Rows from block 4 of a small image classifier, named by matrix and row number. Rows with one number belong to one neuron. Each number is 200 + 40 x the weight over its row's rms, rounded and kept within 0 to 999. All counts start at 0.
After each neuron's rows are labels from the 100 images, of 14976, where the neuron reaches its largest size: "top examples" is what is common among them. Only what is clearly more common there than usual is listed. The data: photos of arthropod specimens (BIOSCAN-5M). In brackets: how many of the 100.
# gate: MLP gate (model.blocks.4.mlp.gate.weight, 416x160), inputs 0-159
# fc1: MLP up (model.blocks.4.mlp.fc1.weight, 416x160), inputs 0-159
# fc2: MLP down (model.blocks.4.mlp.fc2.weight, 160x416, transposed), outputs 0-159

gate.240,200,213,202,171,237,241,243,217,229,184,200,208,266,230,179,236,269,213,198,275,127,220,274,184,162,138,170,202,164,218,170,260,142,190,179,206,203,233,188,200,125,214,207,162,147,111,258,203,258,176,227,242,158,216,232,221,158,253,294,173,198,157,157,233,128,172,133,198,164,183,251,214,130,167,190,281,145,216,200,213,170,158,220,204,233,184,251,228,234,219,225,199,225,190,214,156,201,251,152,200,188,218,188,226,193,205,298,200,160,163,167,230,196,218,125,241,163,197,185,243,205,163,190,199,273,173,194,211,129,209,150,218,140,131,233,218,205,204,112,186,191,187,208,198,176,109,207,208,258,326,120,222,236,168,223,239,227,212,211,156
fc1.240,141,194,196,206,185,272,331,252,254,165,207,160,203,209,235,297,166,199,202,164,124,148,203,244,203,276,224,165,208,244,202,195,242,129,154,229,166,231,201,139,260,237,208,229,110,216,153,204,186,176,133,173,240,212,177,156,307,122,172,179,143,247,230,242,236,190,224,261,252,183,215,182,169,179,261,165,208,245,230,207,149,196,119,171,164,213,222,171,148,171,155,206,248,168,172,260,209,250,216,194,185,157,118,164,272,182,171,151,251,206,159,160,246,185,192,200,230,233,197,222,181,234,216,230,197,201,137,140,246,175,166,239,202,228,172,227,171,147,209,205,217,247,235,151,204,248,208,133,207,203,176,216,230,217,217,136,194,203,215,204
fc2.240,218,147,202,256,175,221,167,182,137,260,212,184,149,244,202,148,288,194,276,241,179,137,188,112,180,227,271,216,202,146,202,217,213,173,197,173,168,193,195,202,184,244,202,247,211,155,158,260,157,172,306,223,156,223,177,242,168,181,164,183,89,183,227,206,161,231,234,271,242,221,223,205,286,173,180,235,180,196,228,168,137,176,202,158,183,226,202,159,188,110,203,160,193,215,264,245,187,194,199,241,226,206,232,241,269,226,191,191,140,160,236,223,193,161,267,146,181,218,184,288,203,183,220,123,137,201,108,203,144,229,244,170,198,177,220,170,212,282,206,145,192,183,229,158,239,163,252,217,209,227,139,253,191,163,199,236,187,236,157,181
top examples: order Hemiptera (38)

gate.92,196,226,175,231,221,195,221,213,175,230,183,218,179,204,168,153,173,174,221,167,227,184,193,193,178,270,256,292,215,228,256,215,209,199,192,258,154,276,263,165,144,138,136,224,167,206,266,246,229,203,156,160,194,236,199,212,192,195,175,130,144,172,202,126,181,192,186,193,171,149,190,141,218,142,190,232,155,150,210,220,193,240,235,218,255,218,208,304,260,168,278,191,191,196,211,120,185,225,178,144,219,166,217,223,144,163,245,163,226,243,200,227,199,190,171,208,213,144,183,274,161,223,284,190,210,227,264,213,228,144,221,318,175,242,269,128,141,214,166,153,252,210,321,123,204,215,201,223,166,227,185,166,202,172,169,168,208,226,229,189
fc1.92,187,250,271,196,177,152,220,220,219,137,184,105,193,225,242,181,232,66,245,201,197,205,197,174,235,221,185,239,152,206,248,140,232,164,193,208,185,201,179,165,145,216,233,181,167,183,205,299,244,280,207,215,169,288,171,154,197,159,183,196,199,222,205,230,230,163,170,207,217,232,207,150,183,115,281,180,209,158,113,170,232,154,189,268,183,213,191,225,262,181,152,217,262,166,190,132,310,234,223,193,227,195,264,156,244,97,220,274,183,226,243,212,259,217,152,200,212,169,189,198,118,162,272,249,183,144,212,217,165,229,217,239,196,210,157,226,212,220,191,223,174,167,246,182,199,239,186,152,211,183,199,164,206,222,223,229,151,222,191,243
fc2.92,150,221,239,223,189,157,269,198,264,199,242,179,180,235,248,209,199,168,191,171,210,200,181,171,161,169,244,175,149,259,218,174,166,135,163,225,216,189,124,168,258,173,301,198,163,243,197,228,174,252,158,252,202,168,181,180,138,174,207,240,242,223,263,226,184,171,265,131,175,136,136,306,195,170,150,257,116,202,149,201,208,169,162,192,225,229,202,186,229,184,134,245,197,251,179,184,141,241,187,212,160,261,241,118,169,214,243,144,135,183,268,197,193,195,153,168,217,195,206,229,193,169,243,212,240,205,151,168,249,146,244,170,331,188,212,225,196,151,233,237,184,184,224,214,210,208,200,257,226,243,149,255,174,201,221,227,142,257,155,218
top examples: order Hymenoptera (63)

gate.19,213,139,246,137,306,200,199,203,254,260,165,233,251,258,159,201,191,187,261,227,286,122,184,226,238,133,182,231,211,239,154,235,248,172,148,232,166,93,192,232,188,211,188,230,164,160,288,116,236,186,278,198,208,176,217,140,161,216,150,186,155,165,265,172,205,146,223,159,187,232,226,241,210,175,209,154,160,211,199,223,175,150,188,202,291,245,200,187,265,173,168,193,100,209,259,239,164,224,230,133,212,195,175,185,199,216,140,196,204,192,144,215,128,197,184,226,196,183,171,199,176,228,148,191,171,189,147,221,163,205,199,214,175,242,187,235,170,232,248,230,174,246,241,181,197,162,118,213,170,288,209,211,184,243,212,262,157,233,225,174
fc1.19,161,248,218,192,186,143,226,216,212,251,162,203,232,239,139,161,108,237,189,208,182,191,206,163,237,224,255,180,190,240,164,223,248,195,179,269,227,91,176,204,147,245,143,175,168,215,235,159,208,153,137,226,256,157,223,259,279,119,136,230,194,189,244,170,205,185,159,225,186,213,256,240,186,202,154,225,183,165,193,238,194,251,176,251,233,259,211,244,166,185,304,198,226,194,178,229,275,246,222,229,193,167,243,152,152,231,237,266,278,214,169,113,103,235,177,187,196,247,182,152,215,158,231,215,192,208,144,169,237,226,254,202,247,176,216,210,186,139,139,244,239,205,115,239,212,192,226,170,211,218,154,227,206,120,167,192,197,180,165,192
fc2.19,251,183,198,256,196,260,185,184,173,231,216,207,158,189,228,182,201,83,141,190,237,185,243,222,285,239,165,179,173,143,168,227,149,194,201,224,213,274,137,182,203,203,257,231,215,177,152,204,186,202,246,210,251,218,134,114,140,174,209,166,240,217,222,191,148,191,228,171,222,156,150,178,206,130,250,210,220,307,217,209,175,208,185,138,253,177,214,183,180,153,139,179,170,191,267,210,167,229,187,160,211,227,156,174,193,198,146,213,202,150,219,180,185,234,148,227,236,237,220,222,163,271,232,125,153,235,198,170,228,157,167,166,228,350,198,260,200,263,187,193,119,281,175,129,213,208,227,220,206,147,230,245,228,193,227,226,219,208,227,142
top examples: order Coleoptera (56); family Throscidae (28)

gate.264,181,199,183,166,210,199,217,160,273,252,222,238,206,233,157,205,238,84,234,175,230,243,232,250,229,184,189,241,213,164,172,150,226,241,180,176,209,189,216,210,143,144,201,268,150,162,152,209,201,192,199,93,174,218,157,233,223,245,220,252,196,255,208,288,219,203,174,260,165,270,256,242,210,275,265,238,173,213,165,147,90,285,160,179,227,184,208,168,168,201,223,175,243,225,182,212,199,231,230,131,173,134,159,251,147,188,189,207,180,243,248,164,223,196,160,219,136,260,186,228,177,175,184,225,88,188,225,243,216,168,204,264,270,220,245,159,222,131,205,153,146,171,257,230,132,207,243,184,175,200,158,236,203,211,205,220,224,188,189,210
fc1.264,208,184,162,157,140,253,241,232,174,237,200,199,186,173,305,186,192,95,214,204,114,208,171,224,237,283,160,232,213,194,244,261,165,157,277,125,242,177,226,230,194,190,165,242,262,263,193,115,228,181,273,239,240,143,237,185,163,197,193,151,175,164,206,215,178,250,249,188,151,232,173,167,199,150,213,134,179,276,196,164,170,252,188,225,160,274,230,226,220,191,185,174,224,200,184,258,227,212,195,220,200,228,156,228,244,186,211,242,152,205,217,217,219,289,256,136,258,193,195,176,136,217,154,166,202,160,218,133,192,181,235,207,159,223,179,276,224,260,118,181,171,205,209,242,188,219,194,190,221,156,211,151,172,279,128,196,179,155,163,188
fc2.264,216,205,243,179,171,191,176,151,245,253,203,254,148,143,170,205,182,201,191,180,191,167,206,163,243,139,207,237,214,227,201,231,143,223,209,133,169,173,183,276,203,171,196,191,268,233,203,290,195,224,271,143,145,184,214,272,163,171,254,275,250,275,161,183,165,237,120,204,186,220,164,250,275,168,256,253,255,216,144,147,170,183,213,142,267,153,176,184,161,212,210,176,288,151,177,240,135,259,185,225,97,207,185,203,218,214,194,217,197,177,206,192,218,231,201,155,136,249,188,194,224,208,234,188,151,227,203,266,226,224,221,177,216,151,225,249,193,260,155,130,132,183,148,195,144,204,225,159,177,202,246,302,233,236,232,166,220,213,176,174
top examples: order Coleoptera (40)

gate.234,236,230,188,152,168,185,249,215,236,171,243,144,155,143,180,221,196,200,202,204,166,210,176,212,288,266,260,231,193,259,151,246,204,174,170,288,198,178,206,240,145,246,210,158,202,200,182,163,218,223,214,157,239,178,242,193,113,271,165,276,238,226,218,281,181,242,173,206,108,197,164,110,205,190,237,187,186,187,158,229,153,192,233,110,231,217,194,186,209,194,259,189,316,194,187,197,182,232,216,251,198,233,239,153,182,183,215,263,131,246,212,116,183,147,151,161,218,271,204,244,201,214,248,223,177,215,221,156,158,234,194,183,196,197,201,227,163,181,242,161,224,174,120,217,187,214,253,199,234,164,102,218,193,198,257,120,163,235,259,193
fc1.234,223,269,203,129,220,225,196,140,108,157,200,250,220,228,267,230,243,230,173,218,184,208,239,211,214,177,149,173,251,232,250,235,140,245,234,178,148,198,226,209,211,223,142,193,166,176,192,195,112,198,245,158,231,174,135,236,226,130,227,150,170,220,171,253,187,171,316,248,163,204,251,180,147,233,145,250,220,292,172,167,197,142,183,292,250,280,226,199,229,222,180,169,162,180,205,190,202,213,182,178,133,177,204,199,142,271,188,182,192,214,166,190,131,180,242,159,176,267,224,244,192,174,200,171,228,191,185,183,197,218,249,137,132,157,176,216,161,154,143,190,166,234,259,208,216,118,203,250,198,165,220,205,118,203,211,205,282,193,179,216
fc2.234,141,141,257,251,232,241,170,150,275,213,195,192,256,163,214,225,206,199,203,161,252,171,143,262,188,254,228,191,177,181,190,188,205,178,135,191,197,188,130,113,169,203,177,213,226,199,240,254,253,194,185,240,107,229,194,206,172,217,193,285,217,194,244,239,159,173,205,172,132,213,172,172,238,190,197,169,240,179,232,154,248,169,213,232,268,200,141,264,180,250,205,243,188,190,151,203,230,200,136,168,140,177,189,155,272,192,234,174,151,215,163,162,177,234,217,277,235,183,225,235,246,188,228,109,128,179,162,191,233,156,203,198,146,251,266,314,290,218,220,181,211,150,194,188,253,244,228,94,216,170,212,237,221,166,238,190,237,177,184,202
top examples: order Hymenoptera (44)

gate.177,195,224,181,184,154,261,202,208,148,155,183,160,216,203,132,185,183,155,226,233,186,258,241,186,285,230,172,237,207,230,208,182,192,155,190,201,187,244,143,221,184,180,235,216,250,219,191,247,205,293,197,227,158,198,216,201,210,166,227,156,80,228,234,289,161,222,178,210,129,289,181,199,196,208,161,161,149,252,204,185,192,225,198,201,269,229,206,232,201,160,176,212,263,210,160,246,218,206,213,166,189,283,131,181,151,161,249,199,246,183,208,229,149,245,240,110,131,173,259,187,276,201,236,200,147,171,222,161,179,153,182,216,217,173,188,167,228,185,276,277,122,150,213,255,216,248,247,184,180,169,90,216,154,248,214,239,188,175,202,264
fc1.177,241,223,201,278,207,193,285,184,214,188,197,190,159,252,160,182,146,162,147,167,197,223,235,274,198,140,194,190,139,211,198,173,211,149,224,176,208,248,198,180,166,200,230,125,216,199,194,218,226,207,174,178,169,206,243,214,87,193,226,134,153,262,235,232,196,209,237,229,109,187,187,203,228,264,293,235,237,217,182,274,152,207,205,176,215,221,195,240,186,155,199,240,234,258,162,154,215,234,208,242,223,284,229,218,175,179,196,230,248,218,211,198,161,233,169,236,131,175,214,168,171,253,190,142,151,216,183,214,136,160,153,321,168,168,183,185,219,127,230,212,192,169,193,96,231,184,234,234,158,150,184,120,223,167,192,269,192,146,179,282
fc2.177,297,207,200,190,173,270,143,154,194,241,223,213,235,155,228,220,234,190,253,198,192,196,161,200,180,136,185,185,153,239,229,193,179,198,135,227,212,214,196,179,231,175,134,228,168,263,119,228,164,96,207,172,220,168,242,180,190,162,173,241,197,199,143,209,131,231,198,223,125,114,252,183,204,162,295,217,153,182,227,174,202,178,185,229,197,119,116,250,196,155,193,162,276,135,150,209,189,244,100,206,261,218,190,248,252,293,197,163,209,206,166,258,277,181,216,236,214,201,189,173,201,146,216,187,181,158,177,204,278,182,248,206,245,236,238,228,206,218,212,221,205,163,264,140,169,192,214,207,139,231,194,192,235,239,208,275,205,149,171,226
top examples: order Diptera (60)

gate.220,286,155,186,173,262,247,196,162,176,215,142,200,164,216,214,215,197,174,179,242,242,264,174,198,112,178,238,157,248,208,259,102,257,269,154,189,221,214,169,204,179,128,143,122,146,223,169,198,213,247,164,178,203,216,237,222,217,174,178,167,188,209,227,214,225,215,134,206,252,243,233,222,179,200,221,199,251,189,215,259,171,164,180,207,194,144,260,174,145,229,120,132,184,254,207,229,184,267,155,190,237,202,238,234,162,203,171,167,183,196,183,209,114,234,111,185,211,246,153,269,181,180,209,248,134,157,237,243,216,209,285,186,205,282,200,155,218,185,216,225,183,268,260,212,248,172,94,184,215,258,182,174,196,226,176,241,193,263,178,174
fc1.220,242,174,147,169,215,231,262,192,192,230,160,175,183,170,204,222,221,199,171,202,230,244,194,161,155,214,212,140,204,186,237,180,236,288,154,197,176,203,184,137,227,113,199,148,250,250,192,186,153,221,205,189,189,292,184,111,149,185,272,166,203,206,140,244,261,206,166,236,186,224,208,189,301,115,200,211,167,214,203,232,239,163,177,132,166,141,195,200,212,193,189,199,154,151,201,199,281,207,224,198,156,135,132,189,221,265,170,156,192,167,168,174,242,165,178,173,269,223,200,216,187,183,247,204,193,221,228,213,142,142,270,208,171,174,191,242,228,182,284,328,224,252,246,207,224,279,209,287,174,208,143,222,182,208,234,157,186,168,252,238
fc2.220,245,246,204,245,180,217,222,221,271,201,152,130,239,171,170,132,212,139,213,256,195,162,183,190,191,207,218,124,195,208,232,198,187,189,220,121,184,188,218,128,150,259,170,214,156,232,159,214,258,178,219,213,221,165,182,238,174,293,196,98,114,177,239,204,110,251,186,130,220,179,163,176,126,184,165,277,174,181,253,221,213,245,242,194,194,192,248,203,255,275,146,195,214,185,279,147,260,217,259,210,224,192,207,218,258,223,190,126,125,258,169,153,207,144,202,218,244,119,212,197,241,232,241,194,200,214,230,233,220,174,199,208,137,207,176,214,158,277,204,124,182,187,244,191,168,188,247,160,146,197,153,222,185,171,167,208,212,196,146,212
top examples: order Coleoptera (55)

gate.111,155,233,226,189,204,221,195,116,126,139,186,85,189,320,220,203,170,190,165,188,167,212,150,227,195,233,264,211,197,158,234,205,188,193,129,196,177,178,248,167,208,178,188,192,194,266,209,185,153,202,181,170,244,175,273,158,170,228,181,233,277,164,241,247,170,218,175,198,185,174,212,214,255,212,174,171,185,215,265,306,216,183,226,179,178,192,120,224,178,153,297,192,242,246,155,203,148,184,157,248,232,193,191,211,186,215,298,206,253,211,190,282,252,194,197,147,251,129,172,196,246,192,258,192,191,247,144,240,154,200,177,180,242,216,252,190,211,166,205,224,235,201,174,208,190,188,204,193,181,260,213,256,170,233,147,190,308,143,134,208
fc1.111,216,179,221,172,244,224,251,142,197,211,179,194,224,158,191,219,247,223,209,183,169,218,215,186,154,268,194,267,218,289,128,249,211,172,188,194,211,269,269,168,158,294,201,174,156,165,235,245,196,171,188,200,268,197,184,215,210,218,236,176,157,186,185,134,282,186,175,185,234,271,249,206,282,213,187,234,218,204,187,178,246,188,155,212,259,138,223,180,215,224,230,211,181,175,168,206,217,131,141,192,167,207,194,193,181,176,114,224,218,153,182,149,161,200,158,184,162,244,240,131,149,197,199,171,241,165,156,161,248,107,198,109,152,122,157,264,138,138,276,170,227,261,265,175,165,222,182,224,249,183,184,221,125,206,167,201,275,178,207,219
fc2.111,142,227,164,244,116,185,136,163,245,199,253,212,222,215,293,197,207,329,121,216,214,250,154,176,150,198,196,269,222,255,255,174,204,286,107,165,193,154,248,187,203,221,243,308,208,241,235,161,225,228,176,222,187,213,253,181,245,181,158,169,190,166,158,281,182,221,151,224,204,199,253,221,195,176,283,133,185,206,203,176,210,226,216,189,201,212,253,169,148,223,211,206,152,178,239,166,178,199,237,179,214,233,152,116,222,257,188,209,161,202,170,167,185,123,211,210,165,187,210,197,189,132,169,223,283,235,235,201,150,170,158,204,247,177,216,187,145,267,172,200,173,168,215,132,234,153,200,173,229,178,225,225,143,230,247,191,181,218,246,176
top examples: order Diptera (76)

gate.157,159,179,188,160,222,243,198,186,200,179,282,248,207,165,198,233,201,127,232,128,221,236,196,182,231,232,212,105,243,177,160,185,169,213,270,207,99,177,224,178,201,222,214,211,141,194,193,156,271,172,173,240,135,207,196,185,177,281,229,244,175,200,258,208,133,115,224,281,138,178,200,191,182,239,299,228,184,214,272,201,239,237,151,181,176,216,181,243,229,205,173,240,159,214,202,247,189,173,201,140,224,280,187,151,147,155,228,222,256,265,220,183,198,180,232,189,195,113,186,198,191,152,129,136,222,195,248,236,259,192,186,179,266,162,148,279,266,207,207,118,233,203,193,196,206,176,215,183,157,200,182,199,144,135,189,154,185,166,233,169
fc1.157,227,193,203,147,164,268,227,160,201,216,244,301,223,201,210,164,219,187,182,123,105,201,185,203,160,176,215,203,210,159,230,292,178,159,229,180,218,240,238,231,172,219,225,246,178,177,170,221,199,234,177,176,158,220,195,237,242,179,166,218,244,220,178,174,118,205,174,151,92,202,114,170,149,152,159,250,167,234,214,191,214,226,144,157,263,228,136,205,195,147,232,234,171,215,195,207,223,130,300,253,209,159,187,219,209,174,77,191,273,188,190,201,198,174,191,211,202,201,184,208,241,199,197,196,265,216,190,206,235,180,180,131,226,207,170,260,290,240,232,213,75,224,193,162,179,241,240,268,165,169,183,206,233,134,153,182,191,211,156,181
fc2.157,223,175,146,151,192,99,191,189,184,213,166,128,136,215,244,232,201,245,247,189,260,217,238,316,212,196,176,212,145,285,195,183,124,285,181,143,211,204,211,139,165,225,198,228,244,295,250,220,141,226,154,236,226,250,245,237,211,210,166,218,129,276,178,167,167,261,173,226,254,247,169,210,195,211,128,192,174,138,191,188,178,217,234,167,164,235,179,143,132,241,184,198,157,215,227,202,220,187,264,177,212,209,228,232,155,236,220,202,174,218,182,206,167,209,180,252,203,193,238,290,217,195,132,241,200,250,176,180,211,187,157,260,220,227,232,165,151,232,197,146,207,210,188,249,234,173,98,217,195,242,158,230,242,130,217,185,228,209,158,149
top examples: order Hymenoptera (45)

gate.359,184,184,139,174,231,149,283,221,227,242,147,253,220,241,296,186,198,201,178,250,265,269,199,186,190,228,203,165,163,146,167,258,190,213,178,208,148,235,253,223,161,208,274,125,210,158,247,146,221,206,185,197,221,210,201,275,256,241,159,176,176,188,204,205,180,187,186,263,234,198,202,221,181,197,292,170,127,120,206,154,118,188,185,236,164,247,207,124,265,198,220,125,182,235,231,134,245,205,197,202,195,204,192,194,222,182,180,244,213,186,265,185,183,207,186,198,244,161,168,171,141,246,200,192,241,212,232,177,139,268,135,200,244,248,207,208,174,254,188,170,223,196,167,140,269,167,210,146,141,194,214,276,215,208,126,272,253,145,151,233
fc1.359,172,214,164,132,214,175,275,165,146,221,311,219,163,172,162,258,205,238,201,150,207,185,237,184,251,242,233,258,199,174,215,168,243,183,205,152,127,155,73,209,167,192,177,183,230,205,164,226,176,174,268,227,263,128,155,249,186,136,343,214,249,177,184,188,241,238,245,204,188,166,181,205,157,211,213,198,241,130,220,211,172,137,195,227,184,192,181,197,202,226,146,202,240,219,193,182,209,125,232,202,235,222,209,189,176,243,148,150,143,226,163,152,164,191,167,271,150,170,190,188,217,199,279,222,236,208,180,242,209,182,193,249,240,241,173,198,211,261,141,249,161,139,200,205,237,181,236,197,290,200,151,178,266,148,190,198,204,240,158,186
fc2.359,168,207,224,206,210,183,231,167,188,156,190,285,224,167,200,161,311,165,208,254,127,233,214,204,186,246,178,173,253,200,227,181,167,184,169,223,196,119,219,119,248,192,158,212,134,149,134,165,220,131,158,254,194,198,216,150,214,273,160,231,196,225,248,217,223,127,178,221,153,250,213,225,242,195,162,162,250,228,212,229,183,232,194,244,221,170,255,180,257,180,217,215,288,159,245,173,167,202,253,184,162,200,140,218,276,169,173,164,130,141,175,180,199,187,213,223,193,261,239,233,221,272,151,190,197,261,227,199,178,229,285,243,194,210,247,241,134,132,139,186,201,206,211,194,195,242,168,120,278,215,201,188,141,280,212,235,168,198,232,160
top examples: order Hymenoptera (55)

gate.323,171,247,283,237,206,204,187,140,167,219,202,246,267,113,169,230,216,179,269,209,247,196,196,254,204,182,238,225,201,160,188,161,236,208,249,213,180,217,149,164,190,189,229,203,180,237,181,119,166,186,247,234,215,109,180,260,224,185,217,203,216,210,226,201,221,210,143,227,192,148,119,232,160,237,143,162,172,157,233,216,258,160,211,241,157,180,222,110,82,243,161,208,237,188,208,119,126,144,155,203,183,231,225,213,266,204,183,183,209,183,210,151,168,180,205,244,268,120,220,266,184,232,240,177,245,227,190,283,183,194,136,301,174,216,223,208,160,220,312,213,125,175,208,182,187,152,203,185,212,194,235,211,221,176,171,228,219,235,225,221
fc1.323,177,180,167,216,201,154,218,196,235,225,220,120,174,175,253,203,225,259,155,188,199,207,180,127,149,180,201,230,251,240,222,202,230,173,194,158,254,170,268,204,220,113,140,205,243,203,222,222,101,187,211,227,175,259,196,212,184,210,187,263,231,167,221,183,181,198,219,184,204,221,167,207,285,166,203,178,204,223,164,186,252,264,214,199,195,202,181,147,280,201,171,277,203,149,203,234,284,231,206,200,238,241,210,190,184,260,271,229,231,245,200,205,193,151,203,211,111,230,215,112,155,135,175,232,132,155,247,161,191,147,209,185,124,157,144,162,179,156,120,222,267,253,214,297,210,276,229,176,207,225,204,176,180,289,176,179,262,181,192,146
fc2.323,195,321,245,168,172,175,213,160,235,172,204,219,173,163,201,239,215,195,164,204,211,237,195,198,268,239,200,120,223,239,260,245,239,222,138,159,214,230,183,213,238,158,198,225,181,268,156,233,236,146,208,149,201,147,214,265,166,173,197,266,165,161,177,163,166,173,182,228,143,254,198,205,214,256,208,186,224,102,158,207,173,151,161,268,208,194,148,195,140,242,200,204,205,164,265,141,216,116,210,232,202,217,137,189,252,211,216,219,138,128,207,196,201,272,229,237,298,136,232,165,236,183,181,201,170,277,268,298,122,175,168,156,174,195,184,192,206,140,200,226,220,182,149,177,163,159,211,205,200,139,224,206,208,256,247,230,208,226,233,151
top examples: order Coleoptera (71)

gate.258,224,225,242,180,301,135,191,250,199,181,238,239,201,255,166,241,188,259,178,169,246,210,174,204,282,166,204,233,174,208,156,263,170,224,150,207,236,201,177,221,204,219,267,260,175,176,215,271,149,98,178,225,254,156,254,213,184,181,173,303,204,158,201,184,189,176,241,213,149,191,223,231,163,286,184,229,167,187,244,143,179,219,193,191,183,190,224,153,221,243,213,189,118,133,167,263,223,208,125,236,175,226,180,193,214,182,127,159,308,212,179,184,199,232,230,245,187,195,230,219,147,182,178,182,217,180,220,246,196,167,261,169,150,211,245,221,206,155,163,143,235,204,132,162,253,209,120,130,226,235,150,218,111,193,176,150,232,214,222,239
fc1.258,210,132,189,180,244,212,177,191,235,194,167,203,209,192,176,134,239,214,193,184,225,199,211,229,194,237,174,176,152,159,247,182,195,180,199,211,320,253,176,176,200,258,256,185,254,169,202,234,167,187,202,242,291,148,178,184,88,127,170,205,193,200,168,218,153,218,260,181,162,207,191,204,214,162,213,184,238,241,220,149,103,138,240,220,155,274,161,195,293,218,216,182,204,245,160,223,194,191,177,261,255,170,192,163,211,154,252,147,241,155,241,105,211,264,217,178,252,264,171,258,192,196,163,157,142,158,209,173,219,191,177,164,210,149,187,238,204,296,159,164,291,218,233,192,290,206,217,165,192,159,271,197,173,225,171,177,180,163,169,180
fc2.258,123,209,185,269,173,193,246,166,223,227,187,213,133,263,205,159,194,159,204,233,131,172,250,152,189,230,149,234,182,196,273,124,220,240,155,212,232,190,228,294,226,136,236,238,190,198,159,98,197,208,303,241,181,168,198,218,223,190,211,140,165,259,155,234,234,177,154,214,139,236,166,255,182,191,232,159,218,177,208,220,137,216,158,209,210,195,194,224,227,274,293,196,210,218,162,263,159,277,215,148,178,212,244,94,156,211,215,220,194,173,201,146,195,147,109,175,220,248,204,194,165,246,170,188,179,289,191,263,225,277,176,250,169,250,210,214,165,176,188,190,229,212,214,192,211,194,169,210,188,200,248,274,187,229,201,188,180,165,244,168
top examples: order Lepidoptera (39); order Hemiptera (30)

gate.160,245,257,178,225,172,181,206,165,170,231,206,169,222,138,159,198,187,197,282,224,229,156,212,147,161,203,244,269,198,289,196,206,204,170,162,200,216,143,220,230,200,188,256,153,188,231,247,161,251,199,198,177,266,188,224,158,242,119,202,188,259,236,233,233,192,146,168,199,167,125,183,197,223,230,167,231,130,142,200,223,233,254,207,198,153,172,161,234,238,140,275,144,208,173,175,194,194,218,123,271,271,161,161,189,147,205,194,232,267,190,119,147,168,181,222,244,196,224,151,195,259,272,208,248,155,213,177,144,198,201,190,172,266,251,244,205,196,104,267,212,183,212,180,191,264,164,133,126,234,222,178,130,220,213,255,195,208,228,228,268
fc1.160,184,146,194,258,201,159,244,157,315,201,224,176,169,339,217,152,140,227,219,215,258,171,161,157,279,195,229,175,224,92,141,205,139,168,229,260,202,211,186,191,209,247,235,235,138,228,188,216,191,180,214,231,173,91,210,208,170,242,201,204,154,224,181,100,172,133,193,201,235,251,101,246,162,212,197,233,203,176,226,154,178,227,212,239,205,249,223,167,166,252,176,258,160,218,178,215,202,177,184,207,160,209,153,167,208,186,279,169,120,176,189,263,148,289,223,183,215,226,200,203,174,230,226,224,196,136,190,181,210,201,210,192,182,207,230,247,170,183,209,112,248,175,208,243,189,233,208,189,180,183,221,205,151,245,144,230,224,185,232,245
fc2.160,180,225,172,207,183,220,262,179,243,182,206,185,208,188,229,234,156,201,160,174,192,245,163,183,215,197,242,243,240,94,180,251,178,151,249,201,226,212,74,224,218,222,227,147,220,195,270,245,123,204,195,257,239,132,216,141,161,173,196,147,191,158,226,212,223,190,221,135,111,198,265,108,244,212,202,203,271,238,160,170,238,190,170,221,176,202,216,225,240,181,177,246,242,150,211,214,193,232,205,135,270,214,188,227,326,274,155,172,280,129,163,213,243,236,177,226,152,259,219,207,187,134,225,231,217,172,177,197,161,178,209,288,244,162,200,205,201,210,179,196,138,124,212,221,177,170,212,190,131,151,167,225,178,198,214,173,239,215,191,227
top examples: order Coleoptera (46)

gate.322,224,239,199,212,170,250,227,226,170,210,145,126,268,272,182,212,250,257,212,217,185,204,156,159,227,218,171,129,178,220,166,245,141,200,149,191,254,175,181,184,188,156,161,159,161,245,246,220,160,232,194,219,82,123,211,138,201,199,201,146,234,174,154,224,179,279,210,208,169,216,180,227,154,249,212,192,189,212,211,200,199,230,238,223,277,319,189,162,214,179,182,172,173,295,213,177,214,228,105,195,201,275,195,226,253,251,214,165,262,204,216,235,254,189,199,166,153,207,230,201,256,261,140,255,211,152,178,182,148,188,230,193,271,168,200,141,197,202,190,170,124,126,141,258,255,251,187,254,191,224,181,246,185,208,228,185,191,215,154,181
fc1.322,146,171,144,161,167,195,237,162,208,199,211,217,195,213,233,234,235,160,227,191,165,188,218,198,88,127,187,226,224,208,281,206,252,104,142,164,265,204,178,219,217,207,183,213,177,186,270,126,196,220,244,218,212,159,200,137,182,170,187,253,227,180,288,296,241,229,222,220,140,181,174,222,154,200,226,206,235,221,178,285,229,238,91,214,190,184,171,172,207,203,168,214,212,201,191,226,153,190,153,188,240,138,212,168,237,134,156,189,224,175,170,268,122,188,264,248,214,164,195,188,215,234,218,199,125,277,68,219,246,212,265,214,220,204,216,176,235,204,211,157,187,214,187,271,262,178,266,174,167,203,224,237,233,202,174,187,203,192,223,140
fc2.322,231,192,234,257,199,180,214,131,175,180,162,164,190,223,255,197,230,230,224,258,216,195,193,181,202,240,195,213,225,168,244,198,166,225,239,163,201,238,176,162,144,154,167,111,192,137,143,285,195,225,211,208,185,130,139,237,195,207,120,129,252,214,105,218,314,198,200,223,185,231,222,147,276,190,173,130,231,236,183,175,186,225,224,224,216,204,188,174,145,208,271,180,196,207,142,220,234,280,251,248,304,254,195,134,232,248,188,225,206,145,167,246,148,243,189,230,193,235,165,150,158,213,179,160,248,179,198,243,251,188,290,183,278,134,185,181,240,254,176,232,186,207,166,171,204,196,177,253,171,199,130,183,188,161,179,140,181,202,195,198
top examples: order Hemiptera (28)